From a checkpoint of a small image classifier.
Training: soap at rate 0.0023, 16000 steps, batches of 256, held-out accuracy 90%.
Rows from block 6, named by matrix and row number. Rows with one number belong to one neuron. Each number is 128 + 24 x the weight over the matrix's rms, rounded and kept within 0 to 255. All counts start at 0. Numbers have three digits each.
# fc1: MLP up (model.blocks.6.mlp.fc1.weight, 960x160), inputs 0-159
# fc2: MLP down (model.blocks.6.mlp.fc2.weight, 160x960, transposed), outputs 0-159
fc1.644:135126141143119123124133079183108120117143124100149150107118127129100133095138103101163148099114172117151154153143105121160111112129089097101127096105099107099145097101095124122128109120104104098133122106119131114141124161169115153130096134133098091118122135160122133151146110140129094124138143127102131110132127117118151116109121147163136132172115124132139143108118095147090114121133120140108126149164131104139116158133151151131093102118131099081114118124094140108126147171120155
fc2.644:122135165109078100108104117134173166128111138152089117114167116151162142138116101138139121101125097147099081110122119121128165118128120098129094142155149131146148108186136097157095116128142129135114111067152118118156165124113136122113127107108137131124144119130137108120145149113093116118108104130084124139158128150126154128120141149185161131119124120100149146134110110108165134134096129124084084154129110137126156141138102120141129146120120123147146104104134105125111124099133124
fc1.645:161110072152152111172107125086108078130124134097130124136067126128127137145082084103130128121111122146114121117094104098156108111120149125086156122101120102155128145158152106143087123129119108116153142164147105109121140107120121169146128086138130151066102109124145142129149107118156123128124123113136125107132109155123109107101098122120116129105148106133106157155091120100177118112099159132103107132116095120089151132121127136115145151157142134137127179166117167139150138130114162
fc2.645:135112142153121169152105129117158149136159118162103129129139149122071157146109137128160181112155094128146148126157130093099174165119103132126094118130129171118155153113095132148145165100095130149126108151151106142128139105150096147133147148098101143148095124119096133148105137120137089172124126118117127136131144114149145105096156117150109129117104078158131070157115134135119116093113112150127106139140150153138113161144133120124105075122139117133100098122182145148135126101123152
fc1.646:129150131162141083118155116105144131136122107124131129129070134136096161140093157141160078095153114139107135137151158109184103135148133135150157166102129153101178152143123156073130123128119091127157114130128096138127134108130143154092132146120117103132187110121078115114086168109126113113085155142159088136125080117122106171064103116130160168099141121112107143141147122135069106148130112194192122110116136143102113149124110126097160111128132108124157124138157158113163127173170144
fc2.646:137138151164124120129048133116139145126135155132137146156094102138136156083164071122172124114110112110108106124144071117143105124104067163152158159087109130106109162190143177133180088172103084141139109144111139107137125143074114084139107129126167147183086139148121131145094171097155138140103165136129143133105104121130118142128154080123151114171084098151108112132165126118137149117091109108143127163090167127106125129163150125103116134106125090152153167145100131169097152129161132
fc1.647:129108116145160162154102107128139176117141139102117126113071120127135110119125090154107133119084141154108114139125151136122130106139138127103113135099066146144091123132077155103153150084127137105142123110081140136157122108092174156133165134101126086116130102118116153109137137113100111101110134128108117123115062117090120087125111143117119102148163139122111116183166099108144110117133161126111140128133142145120116141123138145126125156121132126086137117131120142106158116141077100
fc2.647:082120142155097145079144135122148146073104115127113120167155135145121115146117142118107131180173168094138119103096137098123122138122152138121117147181129125123103127123139117162117134114152107127129130122159127112129132171149107187114105120140135123165160154125128111135118111137154130123103117122139135146122096086146092125162106149136138122150125109099109120109134091128175126120134111081116164122085143113136151109157139159127146114156096089155093140106158135147133091128141134
fc1.648:119111130161118121097098120078123124096081120150133152146107124160113093141123132119153109159138178116123147140144081098174108101074142144098144148095088141158107154150148138123123078114116140133171119114157100145146136137143161100129105100136149104118132117113132174104126119104117153112157148127143139127172126143126138110099110117144126117129083092118174092101133138131158120091107118128158161135121085116094140098157128142161185135126123145134135097142113131103184115111099186
fc2.648:135137084140118153123117130170113161138169104156116078113132165140153124118151131131143152152122127100120170110097158126129100118128147110176077135138138100168138113122102165091128106140120135155150112136154132149146194057168132136146123134108104130114139150066159148135116124092153178124128098104108109095128108176158153093120144112092098134108099135129155178101119132079138159088104101161158107152124124156117120123112103109094130154151118110158122152156102101130122140102112112
fc1.649:153120128120115147102109169182120146138101135141143160115154100137121138130091129144135151143120113100110179145091171106127113116114166182166154130119143069086173145131123130128110164135152131143078133113131171118150110123137180143137088149093117151130148140164098123111115115109088102172140085116136114132199101129162113145122146149125126115105148099115126177140082135084160105131121136124139107086070112094083081108141138083150191081109104158152130109148168146179126138149116127
fc2.649:169131095100117186129120157119126148169077117093128117138143132135116143125165116149149091117153094133143130130111102105138146082125103120140117125116159077136170096147130106137086107155133093127130127136114144165156119106110126125127165120137115109142143115162153151090133120093112076125168159163113150141133145130118131110106097105103190143125122164111150127129096121116139111127117120146106138125118102114111153118126092144124110121118115123152141121096088160153129155144164074
fc1.650:153152118127117072140180178074121111124124098145133121120122126124183094130120125111105123184151144081107095120143124145139167121096101069096104176134129099114123148109108103175121193107107089091151097132167146087084105134136143103174130110107126151099162101128096164103141130136159108153136097125156097108157085132144115137168132135122099141159114107120104121136109095106138145096179095100145134113170093093124108078082078115168134104157091121140104133090129129169112164107114110
fc2.650:143110148111133139130152149132128077150149128108112148155186121139127141128123151171118114133108151111134117127109080110154113132106171132133091143133140133115108098071123099130131149147136079136108126129120151106139119140112131102109206129119102116106110164109098167122147121112100093149099129169099168123140134148164112127126129143119148096134126126098099145124139097158150089145140126166144088119063119152150141090142123092086123121098154124124132068137150171179109149116115133
fc1.651:135149137127144108111113119123148160147147134162122126124135115136087135140129128103104123155142156144122129124146116138145122095138140132134133104098172150099158145115087129147162125129115115136115142151118110165153157151102122198106118127120128150079094140161131111112127126122117176138137094145156125126108150153131141125100085088136105116152142125147084134132115160129113130133134126141148108111099136152134158117117122112094124150121127106096124126113145126097150139122149128
fc2.651:146128097155100156141127133128141145095130164095137131121117118124118130146139111162128157109093132128124150151114091141126134150145108142164085145180113141155128132086154117128120152120129113156121111107147116123136125123120085158129134127139079113125089153160116156138142122122146142143119132133106113099123147154128123137137160143141121136128104126110150102110127136120130105122152120116132121124098156161149141128115121099152150109130099155130143135135125098120110134147153124
fc1.652:129160108122141120141129131129148150081141128103117144123112093122116129135116113113093118163158133138101107161127110136105102117125122136122118119154119153095127146121117078115127126110144128138133125126122121156113115123153123125121124138108090114136142109119131164095130116124138143113121122139142131141145129115099133125116138125097130120106106107117122103130137133162148138107126083134163128105132125128133131136121131126120128145146140140139114155117129110114148148107115124
fc2.652:144122133114138117107133147132141132129121160124154115122159150159127121131123118113149142155098114115142136134136134111141137123159146151138138134145114135122131109120138109128118164108127113112145130115143133118118118117134144159150116125112136134152143142098119119146157107143129121135100106160106121109125141135156138122122126126162113112124113130147172131123124111135144160144157161135126134157137133152134137126158132122127183128128118133154151101130130128161141126129139124
fc1.653:112119151112093112124149112129111141134077120121145153115122116139147115131159146138131118159139119132139143105139128127120129129108127127128105144123128096105141144125148119134155114151117139124136135120142121145135137120118127139130134125103102141140129129131165144143144126125131140104109140122143132153120109096103143128140108107122153168133160140141120126111124122100106137111131140134127121138102125099148105114124112101123140134105127137104125150129102121151128116172120121
fc2.653:125115090107111136127153133139107116133109133135120124144128121129149111133133141133143127125110173081133111107169142123117130124114129110126129135128113154135114090123097155131123150131155120093109123106140162108123105158127154139113153159175137114154106142133146109123104091140095163125141149141123135151144112147117170121124152114119124138150136140110137120132119122122122110126128133124120118097140137139132153122104104149122095128137151121117114140105098116140158096112109137
fc1.654:136094137105107121089122108134120146129114148116138159115143058126133142112093130116129167131120124095090137132173130144167135130102135135126128109114130127097104128129082118124111161099131104124128157084159106145135099111132111155154116140159128152136145135168151152086127108130106124115118107134134132121131153151115134103122143120156109155094133100094148128121145133101105114145125147140138134164161126126124128112154108121121119115098119101118120137100110149162127118155138104
fc2.654:118093154140145207117143129125140122125077103135122123059126124115117143121116145158114145156129114162125155130109130144143142095118151111125118153136135147120147107083156120158155118143148099156135132097157121148111134106157145133133139115114107118123133116127118127096112127134133108069112129112126101140133114133089138145118107109147136135124150156111120160133114151130160134115112131136088146088136111141125135144132103117111118120151118102128142145156154118123113110141100113
fc1.655:166131140180120124129088099123127126109103118136124144129133144131066132128086143127138171142114136106136092104089144123103131096136118143108143115137111142111146166097123128157146146086141143105124112141143133120125153137174128153125119163147126126142130111119118105117145164110134139127137101133126127114142122080097121139110124125134118149097149130120130168117121161135122129146140118150159115105170144152123102116145123133167129097124085131116106132128134084149114124103144135
fc2.655:099104130133159117088114107133132122121140119128096122157108150142132139088141124138131131074147112092098154122118154121123147183128110156120098143098149159144147109113122126109151134122131127104114111100164160109136129105099097087109142158071100134144140117139117124108098140101117119139102102122113137083120133146115141185119150107121123128137170130126116134154150096107120176110104149128087116114155146112083134108097121140131132144142099136128152134102161132149135141105110132
fc1.656:135131110141151148146110152128094188132116111171107211135132148130136118102136124108130132171133077095143129138117107161136113080110111160124114152128112118116108119139115116165110141129135137115174147130135087111139122163125132133149155150112094126139131129147132126134137110137083103116143113136107137104128143191136135136127123151146071120099113135156129127140170112093118143093122100140118135144151117138120101119123139131107137135119144149156088088182133124106124127129121120
fc2.656:102101073167098125106112123117087093093104139112105140111165137075128144134113141142131133139106107146132111136139093106142118148101148085128142117124117098136131164133113112093118116126103141119173126143149132131097121178123157158186131140120137111112123133157125133124164137105139125066125109107142134142106127084113144111171101124134099109137125140123166156178123155141135125128124149114158134136107167103118131114161132134098106139093100162111126148091117123129111148139142124
fc1.657:151123113064177125126137135126181123111096194085205120091119106077146098089089128051153108134124136151107126198156134133069078118177177133153109105170159160123110129148160121183109110093105131102104093175080125131147147137079096115106101118214116099110139094139159140096112140118149201072092115112144120087142157124123084095159070095112129164127075115120118193144099134126105136102145124144103171144191184130109075139100125136149142120137137185133128145110106072115135148166055081
fc2.657:159113138115118184142144165147128106097186134115117133090143134127144087167164139105131110136123160116131102142104083117135175150112145120129150157158145101132165169146176101157125163102140122104091157088143147124133099091107137096111157130178100146116133116153153109110137116088137169065162134164104133119099155138126138066159102100145172111081147101136134105117161095190114100066128097137196174139168083127076155106107126105161116133149124176159091123142146133090097158148123156
fc1.659:149120157113129182150162128116119115141101160128125131122126136148138113132154134148118136126116123167112125163137093160147105129148186128134137140145139130166098097107124136141145119096100130149106102122152098155129113145137118147126134099088125102097091142130166158141133144151166108165106132140155119135130159104123126110112087128122131153143148135105133146113137104088167112174151130126170130128105110126104091143135175160119139156141131110144106139157132155140109145104114123
fc2.659:120149130102111107102116134137138131130128105109087118120157128103106168141157133126135102141130108169172176127140120125138109139144145128084113137123153114156156107101117091096149127107127122142096105147152175186142152118108105147167144143150109139111056118131116165124113082105115129180128139103141139160115115153128139135128157136120092178145089146138096129104107133147138142162094114121115162157106129111097140155164139121141094114141134140126096106122130122131139105114128107
fc1.660:132130157085123162164137133196093116103143132142120115123138115148112137139130122090114136102155106129171131115132118150095130132124125132089109114109095135114134126139109141117124111167149166160108116110135132148118127171153098115124124143126115134127127160111118119107094083097120155130168127109135187144202152119115113130118121163121142103140128085113140149133142107166095108132119154168167124179092131127119108135152141149137147087135144119130125127095122100172161096155144152
fc2.660:145121139122115122147108145137150101136146141128126104140117141141109087141138102144117157137130093130120141119122121138173141131121131141120131173160147124085127120130157141164113115086146169138154115096153141110161119130181156159124112107121105114130126093109141114081156138118179160122181143121089130119132140129128106101124100142155138154144171136163122116131173106135090174141116116097168115104121094130161101143096111175137182118150141111111122135099135122119122089138096121
fc1.661:173090136091135135120172115109131128123093119131105177150140095111147120095113133130093137149126137130140090097127102177147115146154144121139087118119163167125105121121098125132107164106149168112079074110073132130145148125129133118115140169137120109141128151140107123117112176152112128127172146107128151142116124125162135134075126114109123128057098074183143122115145122096128141148113105107145098094121124120118130055126106139146103151145160109092163166087136149117111097096074130
fc2.661:149100129108173109176159110109161113154116157135118115086152095142159128156102136103122061108117114145140062137151107125136129121120116111162134124129095101118111094144127129146129103153148150151107135100118138149119136172155124089108114101075142125135143120167131153161145125124147127152128086109166128073140093171137115148122174104129110114082135081123141118122104182118113149196107112177081158125091161103170081146157171102105141118193120155139136104143150135153154172106113120
fc1.663:155121135094100096103145130147098131158146142147126099123160128121141123131133100122148164139148115137157151146098133106141111127133117117110133122095110137122126101115160140126127104117123133108114145137103128140128083133110143096144114106130131116129095126171107120149109156124124138124135121142105140144118112165138136099103126112154127083113137115132097121125122138124156155150112097136115100136118138181125116129145156111130122157112123131167117118134138117122133124141143116
fc2.663:130156131139159123159145091144132138169136091132125144152102127151141099126092114089115147106104129152117119130143141110135146118139106139148129124146124126121113092131154094126126155161150127136125096111128125135106102147152102127102105145130095125087131084129114123121149117138145110110116121134113148128137099117104100152126129119073127095105086095117117108104110107146150118112154151136167138157137128136118112095150113133150113136149145163119176119123159167114119121140131114
fc1.664:097126198097086146138160119124171116144136124122129118133113132168118123156130147149136136129109120127143148159116154152170105115117137130079102172103113103085133114129115140148113131118120110113127118129102121136131112157173125135115129133130118168136136113131094134127119136142135118165126134121083098132113108111114110081158093143096139143140134145128132126109086110163100113133126083132080113127118129144149106096157127121096141149138152096145160140086110133119172134073146127
fc2.664:122162102106146123080167095113148112160108142140134138111141149118165121128150161153114148164123143150138119125159126129166115139130119127105126134111123145108099159100140158127141133114141137115082126101156106111129169120107121070130127110128112140101104127168142126177082138124124115118131152110128150097132133127134109131161126136171102110139080168146114113144154118155081115111126108149122105144118145146159099107141157137110169126168138147095194130147139092153135164110109154
fc1.665:121108118107135100153102134153153085113169083076139105144160149113159144135114141143101142139121103135162128138117121169150148158161123129102152144148098138172171135099117113144083135128125123141085154158142106140092136090124093182150164100134151175064146100156068193112091154117172159133087102137117112110143129100085197153093128121176135084109099095102124162117083113158120109167135168133168130103116143122094138102154120125071131134139087128061097122066179169198129138092136162
fc2.665:138105120130110149121182109130160146130182158172072099122147168161162093131117087177112135121145107123080112157137158124165120112118199069129152130095148085158064122146053113124162142121096142186120130108122099158169147127145114136122122119143118138153147157133159106151129148063203091158121110216091120076120140111115121133100131156153110104088159141074118140124136117135104104154117098091162082125146092100072136141165141157094134148128139157121136123122126146105199104144143098
fc1.667:159126147118155079188117155121153134115140099102110146099143121152137114131166154163116065124143129143164100119134125101104097088133136133136179106122160095139130130093110171134127155139134126120139108118133111139154140087106107169143167145122102100174125118154121144164125129081074129110159128119116124126157137113168137082137115180100106127153086131172109126135137100113135141122106135187119108150120098121100133106152098110147131128128163121115073107177090125127163145144119128
fc2.667:148123127193111157141115133130114088132129140135112157138087120130141143138117103129137129155174102116116133127099127068138167126118104187135116152074127099174161173154103149161176106141177121118099110160124110098157135141120124108108121152130119108121088129123149158104126123138105133160092051131141117117149088127121114108096086137107131098150126114152130101116129133115136126135157128127151189146106136204125134131101087162115096147126147096105085139132107071117079148153136139
fc1.668:102091178082077130099133128144115085094150118122140119156135123141150116094122121131097136169130119118082113104149134124128110132203125144092154119126108131139134115123121109084159152074124119114113117105107130133134112107131152151135119098097131079115140128126144122120133153072146148185114169129139115125132147141135107080155165116109171132120167115127126106137134082115165157101121152147105088114118123149148116112160137122112097123134142144124121124162110088128140102088111103
fc2.668:121132094162108114070133150097127125115128118143114151158159129090123167132098137131150130150169150117119163110091135142141079109109125121119132172131117120119147119073104129115109109122141119090135083109121153084071106117113120138120145110103102086188090127149117136126120145146137108102164159170159104108124088107134119148102141132139123074151145130122129096150120118126140124107117120136128079135153136127102143135122154131138123133129132110140148095094113074130127147112123134
fc1.670:195055146163116182105117115116128077120117127109153194119127132112128123114128133147184134146137166065093112127135161101111108104104097146095084183122109112083087110161180189147154169104102127086117153130064147154147105190126163103133153125129151073165104164131185096137156142104112126157087160090118092179119157150130169165128131179174108134087148120101089112144119150154137136149125124158117104163177129159133133140133160071123104105137152130115111143170097173158121134062084114
fc2.670:109166096176087117100154093154149102060167120113134158110116118141091082176068122130134122134152091101093144182132110130179103115108176085108117146108117172120139133114132111134121158132079167144201114119112194155138113131158154154126114088138114138111136152070022093076167124136160138167168170138138093167141141095167165172104113159145059101101089082061125140138116100173113148124145133124140117104154126115121153154135126128108173163128151129103162118129111110141188096136120153
fc1.671:138136148100122132124133095120115146136143125095114150136109111129101120138115080123098150134137132123130138165115081155126106081156126134123132155155118117141130141148139166116132114162143189111124131118134129132099123109148151121113123153160165135110150139128152122119156126125121109137138120136123121147161139130134138135118120128152143129104129139126146150140132113112137151142128140122133120110145141161124149157126127124137181102135119135191113140093148119140150130158107159
fc2.671:136104155094108102116114114107143109117128128161111125148100124128134128098161126165136135148111144141102118117115157154135146132132119129119125130132127149120129118130130156113122177078152134131144138136147127164134144165115127149129104109081100122131155147157135116085115136152100152128129125140146143103146148114121143155184138148138126120138136161121130145127106112145129158105073108125119132144126134132094122119136146147122111115151138151114116094098068173097130122128114114
fc1.672:132112112141131135151115181142120089124141154114129136142106127119120145132127121125116137108178125166120143115184132125133122097119141123127120133153106172151083136117145112120128111143152130169107122121118150114126133116120142124138091142132111102125125135110133148137136131123132134145154112168138139145149144127136113118109153096106139132117129120128097112107143101100123158169124148148148127133121097155108136128159119132125134133107129139142129158130122134112131154133122157
fc2.672:166153116107115108111133100115157127132147157141119117142118128136099137111145132135144147121115102101156107131138108120134110119157132121110165152141135141112143144137147113146068136121114165122106115152152146148132136143137129115124110098115128130111170116161122141104174105123125112123155153148100114137141110111123139143140137128111117137138112153108121127129112132145103101109137126168101143140125123134151156120096152133110137123139160151129132111112112134129091144101108129
fc1.673:104133102141186142145116118156125111134117126158132130124152130162126094111132126086133127117144143120098140125113127106118114154090140146110100174103083120149120106113114109129105131130120153115137105130118114124128102133095149108124095118121135116129121144142174095149124142121132150140118131140116091140113136145158152161125159084146135103112142107120076125112138144121147098133119100129117120123122110146107095117122143099152130137087157100114079117144123142101161125138118168
fc2.673:130152097106110144103120115161128135123102134123145143134132127113132137106149147180137101126138124098129112120148132137111144137095134111156142129127149095144142123130117075110150104110162155122159168143177142115109095139121131150149136126165144104128149119135077095097137156132147089107134152115147143096120164110132148151102101099121124122120143150154138124114134097125116137095137164107164076111131152142133122112151118112135139122127115147126162102123145120130130128134135135
fc1.674:121128117126116159118121136104129131168120120132122118136150140150117143126119111108165146135124138147126099138148110115163103131137117111148121136113095152129079165145145100144082125112148128100134086112144115106084130132109156137107092099099111116115131133101137133115152153132099163118151140129084122155106127125165143118122137122139103140121090109137119113136145116153126152139110127118138121153156106192148111133113087133128135136138186128143117151110130114118119132144142138
fc2.674:133115122129113070097121108107153141135140117105125167135145154096116111143128144132143182107140123109134155127129163119145104107116205099124129107156111107103159104146114123105149140116152128160134132149129135111141128126127111125125118126119140140118124113111164158126131174127107101111110140126186137133160107110116121119131119146120135121109121144127102103118121155144113134133125133102164119105123150117157127141136151114135133126129159122134119126112139128113135159145098171
fc1.675:139131146138104131116115102151154146124118143144129104143147113133111178086065128098121106090108141123128137159116114101090173148117146157125161161094108109174126169124114138095081114064133136093130162151079082118160117133099108134120141128095109147061056124134125157105151128146143124133115175112150143162129092131144119079086116071128093153121092156139149117113087101078094168081139125102108134127157120083102105118120123145147133119098177107090115114122114139146136125152127123
fc2.675:150152170089116120132115151101132140099123186119166114145118161113134126116154155111146132115128120153132115118155163106122169132164081165093114145129127129143131119138124152072090096144137145107117137124153154127148119124153119134104115106121098155166125126123136085143120082169092108134114115109114117113137162123130155095146136104114116121112125180149065056132133102120104113168126169187153146105141111099130116129101152147124142105147109173158159134126146090138138064125115162
fc1.676:123102102166136088178140097127109132116102133117130198096140101114148155123140127081136125111114125085164192088134121120179096137150145110076086153121083083127167150104127133161070160127145184164153133123143091129147127138145089137058120139120141183146149116138076184148117121146111170073143181109113141128112107103129121120144151150054137102167126099140134131133120109149107082181128129118117197133094106128070123118133099175113129167117123155110100114173152184128089082115142074
fc2.676:117158138156135096151125146115146140133130118127187194109097078138142150093177133082137162140068173090157166074144143167132088091137119204124128138074177128105106092125105134131137190117120151162101125082091157140116138095178099126090115123130145123143119140178118124139120120095171110122108114110145127154136044118186176095144123119104098149127136126119182150183147141118069168124137129130105089111146087106124124124119102132096164098168116092121153093099084119173132113120124132
fc1.677:115142102173118162174121126127137143135119144141133129137099141107130104143150137159120119107132171138107140112125104106130115113128184126093135134106152115139138099141108148117146152064116108119133105111082156126091068126106094164120130101100116152113112098120174167125147153122131139110126098124099133136147105106130103119088107141133130167126124154096141117132123145116137106121117110164155123152109131108099120123128155102093115124136120155125112170129126102141144130135120125
fc2.677:116142129133137162127128132111131143126103098124115141102131140133119107114124115100131133153110123165129153134101142123166147120120105133149139140104091089142114110121184159097166129134104158125110106138154109144105121125108150133124109103096153148097128117131095139145119103118109112140131125071139123120137091114124118164101110126121120165164103079154135110152128154158163138173090097146111149172094142115139102109170118130146149109151134114127172136107158119135096129113142142
fc1.678:173130126148106115145139167164124180110096118151126198102117145147162078109099205168096135119104110121130106114152108122009101156092113103132126147081101139117168107110134097167215140106044165177108139114131123114201162116123156159100097147139129131147181123118130159122165177151127186086166120114097166113090121108139120133207119145106194103101121116129128095126117177173211120119127112140136138150186122132098151114163128101203116101124165109122066190113137102178183155141152148
fc2.678:129126149160128173193182078186143107176105138117135130163143085127126092138197116117086153159123136118131145127168134110186080115163141152099126125063101170155104098103131135148053077117172152143157130093157135155072120081033099127161088107096173086163142118185127134190178110114133132145135123146121085137156116126133105073092141113132082151081140176098114120137088119165144154116168136134153114150101160083127156140164132099142132138172131158132103161125097163148109079111148167
fc1.679:142122168143098130114124125183105156160072184120135199118131083106089161126112127126131157138137091085133095097091134189155156088144099105130138145176119066105089138137109115119135111062110179114112120093108192069130120132178089128117139236173145158134103107171170128142152189113134109116112107102134151165105099138074093139168146104148147093113116135098105147124073093145140117156097121138116070118190105164085161135192110120106155093095123123123142071147096113157172167118137103
fc2.679:081112161128151141087147146171143101057095152124109165143129068137115073110108133089170123070119105083089131119126106151136103153167175151116141119093147067139150129073117141061123072148123210108160141144085128156154149080147134119161201151136087104144122155128113104138022145147113071100128125187121119123152187123092176132166130095172097126076156100175159146133162136141162167155101133159134111129091138085117152106113123130113077117129116142120145158129157131089101125134091087
fc1.680:113121170053140144131146142192162114110079096144169156138100136054181138131096125091163115144165124125104126172153087152146082118140108115112131120152110160105170131127151114164087130163161161113104102171152140132127161075122077117152117112109119143101154132114143131135140185117100149153146125051142134116153106128108120127133151110144116106108109148125141214126107112123157155135091142149136131128081124132123116169118158124136126132123125172150075140143111123161125114093141140
fc2.680:099118144144076187128114150130162161152116170084126146145105126104147138129183126167146113108112159117135112136132117113151105067157151149203141080098074105120142137109102140121099115107094141094140136086117164138158095107154166091080103139119057140160135149145083133141096139111119157124154129111136091097187089137113153143131102129131099147146150108176124105111123147104113162124142083152109112100117119131126157153124126080114100148151117126148124120152104125101086102088095108
fc1.681:123146147141101124119106144156131111121115097155155127131143160135148139121125140137109099131135138101114131088153082138139105101143139141092139103137137112076168181097144143141144128160117115116090149128121140150110108142125118127113095168133124171150153127102086089092132101086156106140134080172158118180133150147098137103119116152135118165130155111145146156111104130163077143148119105164129162136127120136086111148167105176155163159132117128121149104176113130126162083153078130
fc2.681:168141159137129112097153080134052153118154158121139134122113134167166097115088079112155106122147148105145155160151116114134101112143143130123146154096151103104135145120090140133099104092139127118151174147109150121154136183106142115163108098108122145121133115140104121122116128115120140121127149121093125124110123191165122124143139121119138109088133125165140165079122126163105141144114143162133142085128157097142136162141082158123121103096128104137141143125090093112162131165120137
fc1.682:136124110118141126119117114119149099140110118153128124142152128124133174106137094115145127137109091110138148157099135143166143161134102124153095145171145129163081137111102124153151126106155155059129116125090137122120123133102121135163057134118148158117154135149175150141110111107153165136123148114114095140108137098118129117098127126135094140119112150129145138123100118134124120123101153142128155103080183113091138121132137122122134110121116154159085124144114070128110099186146120
fc2.682:136120131132127127155147155161153147104103135152118108106094124113130066137118135156138147141128149108081111123137102136102133104170129117116103096120089110115113176110136163127142135126153111112151101129124142134184149109156135119142135140097091135149121153135103127151108108142111134114094146124132125155123157114108134079113130176142133166105147103119090143118165116137164096153136084170139146133112175105133143151114131091123150140114159124119089156153143112163120115123135143
fc1.683:120109147123108135100154072133078124101079118120081152140130141151134150163095114089145121150123150101128092129108143140152130106115087131179108173177159156138160150111138114122131163114094131140159118102147126114129125045142151166136122123123147124124119106101130133126105111111154076095134147172089144144216129096116121123102131111140085170128116135145157154188144098087111147158085122091125077115074115126135149128151104107163148139137122107172134116150131149173140134121102134
fc2.683:137124107137136136080145149132110096145102134092184142093134166134150106095168156145125148095147145164097171098106148152124110131146155163152087154119189109124148147159149123086108156157123188123112099117150114124147129106183098109141159116116168136173136129096159135138087155111125122100151129137094115085168099130145184134106152130118120178052145118142089135104148086127148190098128134148128169136155134104181133121119156097095134121099084136139099111154108085145096110151113151
fc1.684:122150108142123162169147110122134161143074103128106119142085139143082129125130098089092143133149083125190178093093132123118155142106116077117045151109135146118146114119091073137145117150108130125159120128131101057106132127142125108167150124107123175136152104171099135141133174124151133071128121148127108098149165128080147110090116143080119138199097110163106103140167140142116111137111152117156130106113129131145177146121094121071125125086111113153149137141134124157109153172102127
fc2.684:108142088131146124127145086146120143102125131123110164142117110135148114144141156126100119128137117099112171143144153088145066160153154030152116156140179197093146178106114117118111137175118118085122167127142148109119132100115191169117122140135116101115127173107076151158139098139107127066131089115129107114133088095140122158098142149135088136116074083085112109157142106089141122137112084197139154112130153112120155110082132158102120133162155132140150141100092098123113084124133106
fc1.685:101161121149155140091160112166137179143102125146146178099139149198172120091111082100169129104161077137077131191147111087098110085108087087102124107134108129173143157200118115088114149153122150180140126132095148155143134134113106068144143136120152110083129119188107122117129077137110107133124101096122110145151108115149134197069115118118159070104200072130104091094162084120139154140188088155093194176125186153138158163094136081140104152152122117137121089127176172105121163162121148
fc2.685:131115149083117184129141118109127175101088167152143216103089106115161122146153160135125131097076086121125137114134127105170138127088095159148132147131124089184154113143177097114102109108133132153062087199139142114151098150143167160121118132135126092101093169124162134126082140128118124170087181090120148154108095177146123182129135095130136145056111154136099112134166083151172109157140178158093159174108117124157125135117144132100101187111142120161110130167168118116117158141154162
fc1.686:124113139140146106108154132125134141096092107109138156129148157128084101175122113134159162090157137152076113108132147106130157134141085115142120074108121124140113114140121134143176106143144137102122107150153158164105134121132138092051099120145130145142176128155107136125147136172128125122093145165146150106111131146130165105155123138077135158087136114139139141123149137085141119148104089115154129125148114119096117091147121151152095135111136098162113088106146123174142114086115095
fc2.686:109128134107087115116139121160112154140115157128142159155097138153167078168105116094139131135109131144122138158112170107128127139126134141118122126109122125116146132155128150123150107121111149113141104173125127101116106155150124119106128112115137076078127110153142139130166142133163137110162111121108100188087142131156096131162137152146094109151123097105128145137123164094104119146128153099088148128102092138096144159140112113169140122143114117112127140132154136162083121107088151
fc1.687:145123102107118093131140152096125134091134108145144124113155099153129167124147122143111160134125112099126097117133168127132157119167154146132116100112156099112138139175120133142144100105106140143141130116080130162111139128151152108098137125154106106121160127138135168140063088134157113136164113159114157191139115109110166119106139160122128103142156125076125127131114116123148126126094108143137122114118139158146124118100099135118107156109125159137133123121141166139110123156117163
fc2.687:125129128112155136133096090106114094113158116103130097143123115079145093153126060117147119101137141145161083117112114097089142120107122114131131121114168118167139148175102118116143104152098124091115111113113088103144088130136145118136151093107104079120116145140143099121173160127113113129132154109207122160140122157145107102135150119102093125111134113130146156116129164152107114157164145138120129121136141118090107137161143136125154132118169104134091140158166097118074124141131164
fc1.688:139118146127151115115129139146126162137122121161117127147144141115124118129114105166104127122122126124122132109113134135124113127130112141161141120133124110097148169135136122109128125101083110107157160133113140137133131122122129091167130140118100128061112131130114102083109127104125141131145151124121122128102110158134124113118160111132156150099135116159146143148139127158109173134106097126126136095123103123150148128114133112119126118165158108138097142122159133139109090110097137
fc2.688:120124136104123104077116143118112129160080159147130132142158097152117143164117134116143127130113116138167101132093138116113105153143138138152119108111136140143152146144137085150164136118142131135126111139143168116119091123109130136083102162133114111125124141130103147110130145116127142151146135151136125130131124160082113122164119110070132097145113155173124099122135132118137142115134131117074101148112119138116137094124146093121162113112084127111157151088127162117122161102117160
fc1.689:120143102062158085124131143075155108097172099170122142094157090151119066129164157140164119107124094128151100160124122126109115132102139109123104119103135086130125178157169098181133112108173128129108114073107136169178146100128070122165131079117110101139102111110112137130139088157110078116148150116165145195105136085135090110140099174090093093120128110145155124132109137126126178159148144152128144115093141103150128146081179111110112134167149086138110159074150123130121169120149140
fc2.689:097072174106155157090127117149120136164149174107108132166102158135110123124182098107120089116144118111132110159130109148138144091133165169104150126153157078130089083132151165116148136131111161145115148149115158125143091128097126089109206086108141111127110165171123122165084110091132136088154116139169149126130082110107169133119107117139137144096151069145128094109119155146144134118144081165134127118105187098102110118156149083174099137165089128168160110142126082128126141161111144
fc1.690:136145132152100104127102075152091201101147150125157148085118140137127092099146137082125107150123150140150135112114101128116123139098094129111129080141128119101113130170134142129119142148164128157115137132150119155145130153136111111131132156110122119070110110073114136124102107093097180135147151144135111137124112159149096134084105121126117115069097136117115111077161097139151141096136115126116127178142118171140154142156168134130135169112185129123069111170096133108183107133152139
fc2.690:126124171138103079150095083140144089139129098128148137121126142125187095141140095125121098134085172146157104111113161112192128094130164082159073143158133092126130122150120135086127140141139136127111106109174122091079122130132136123124157158149120137121131103087144162096106137142150120132112117175148167106181154110127105124120172172078101102117135155072126133173125135169135125138116112127156125148117122119116122140149108176101083127107134145177101156129142147138179110161140133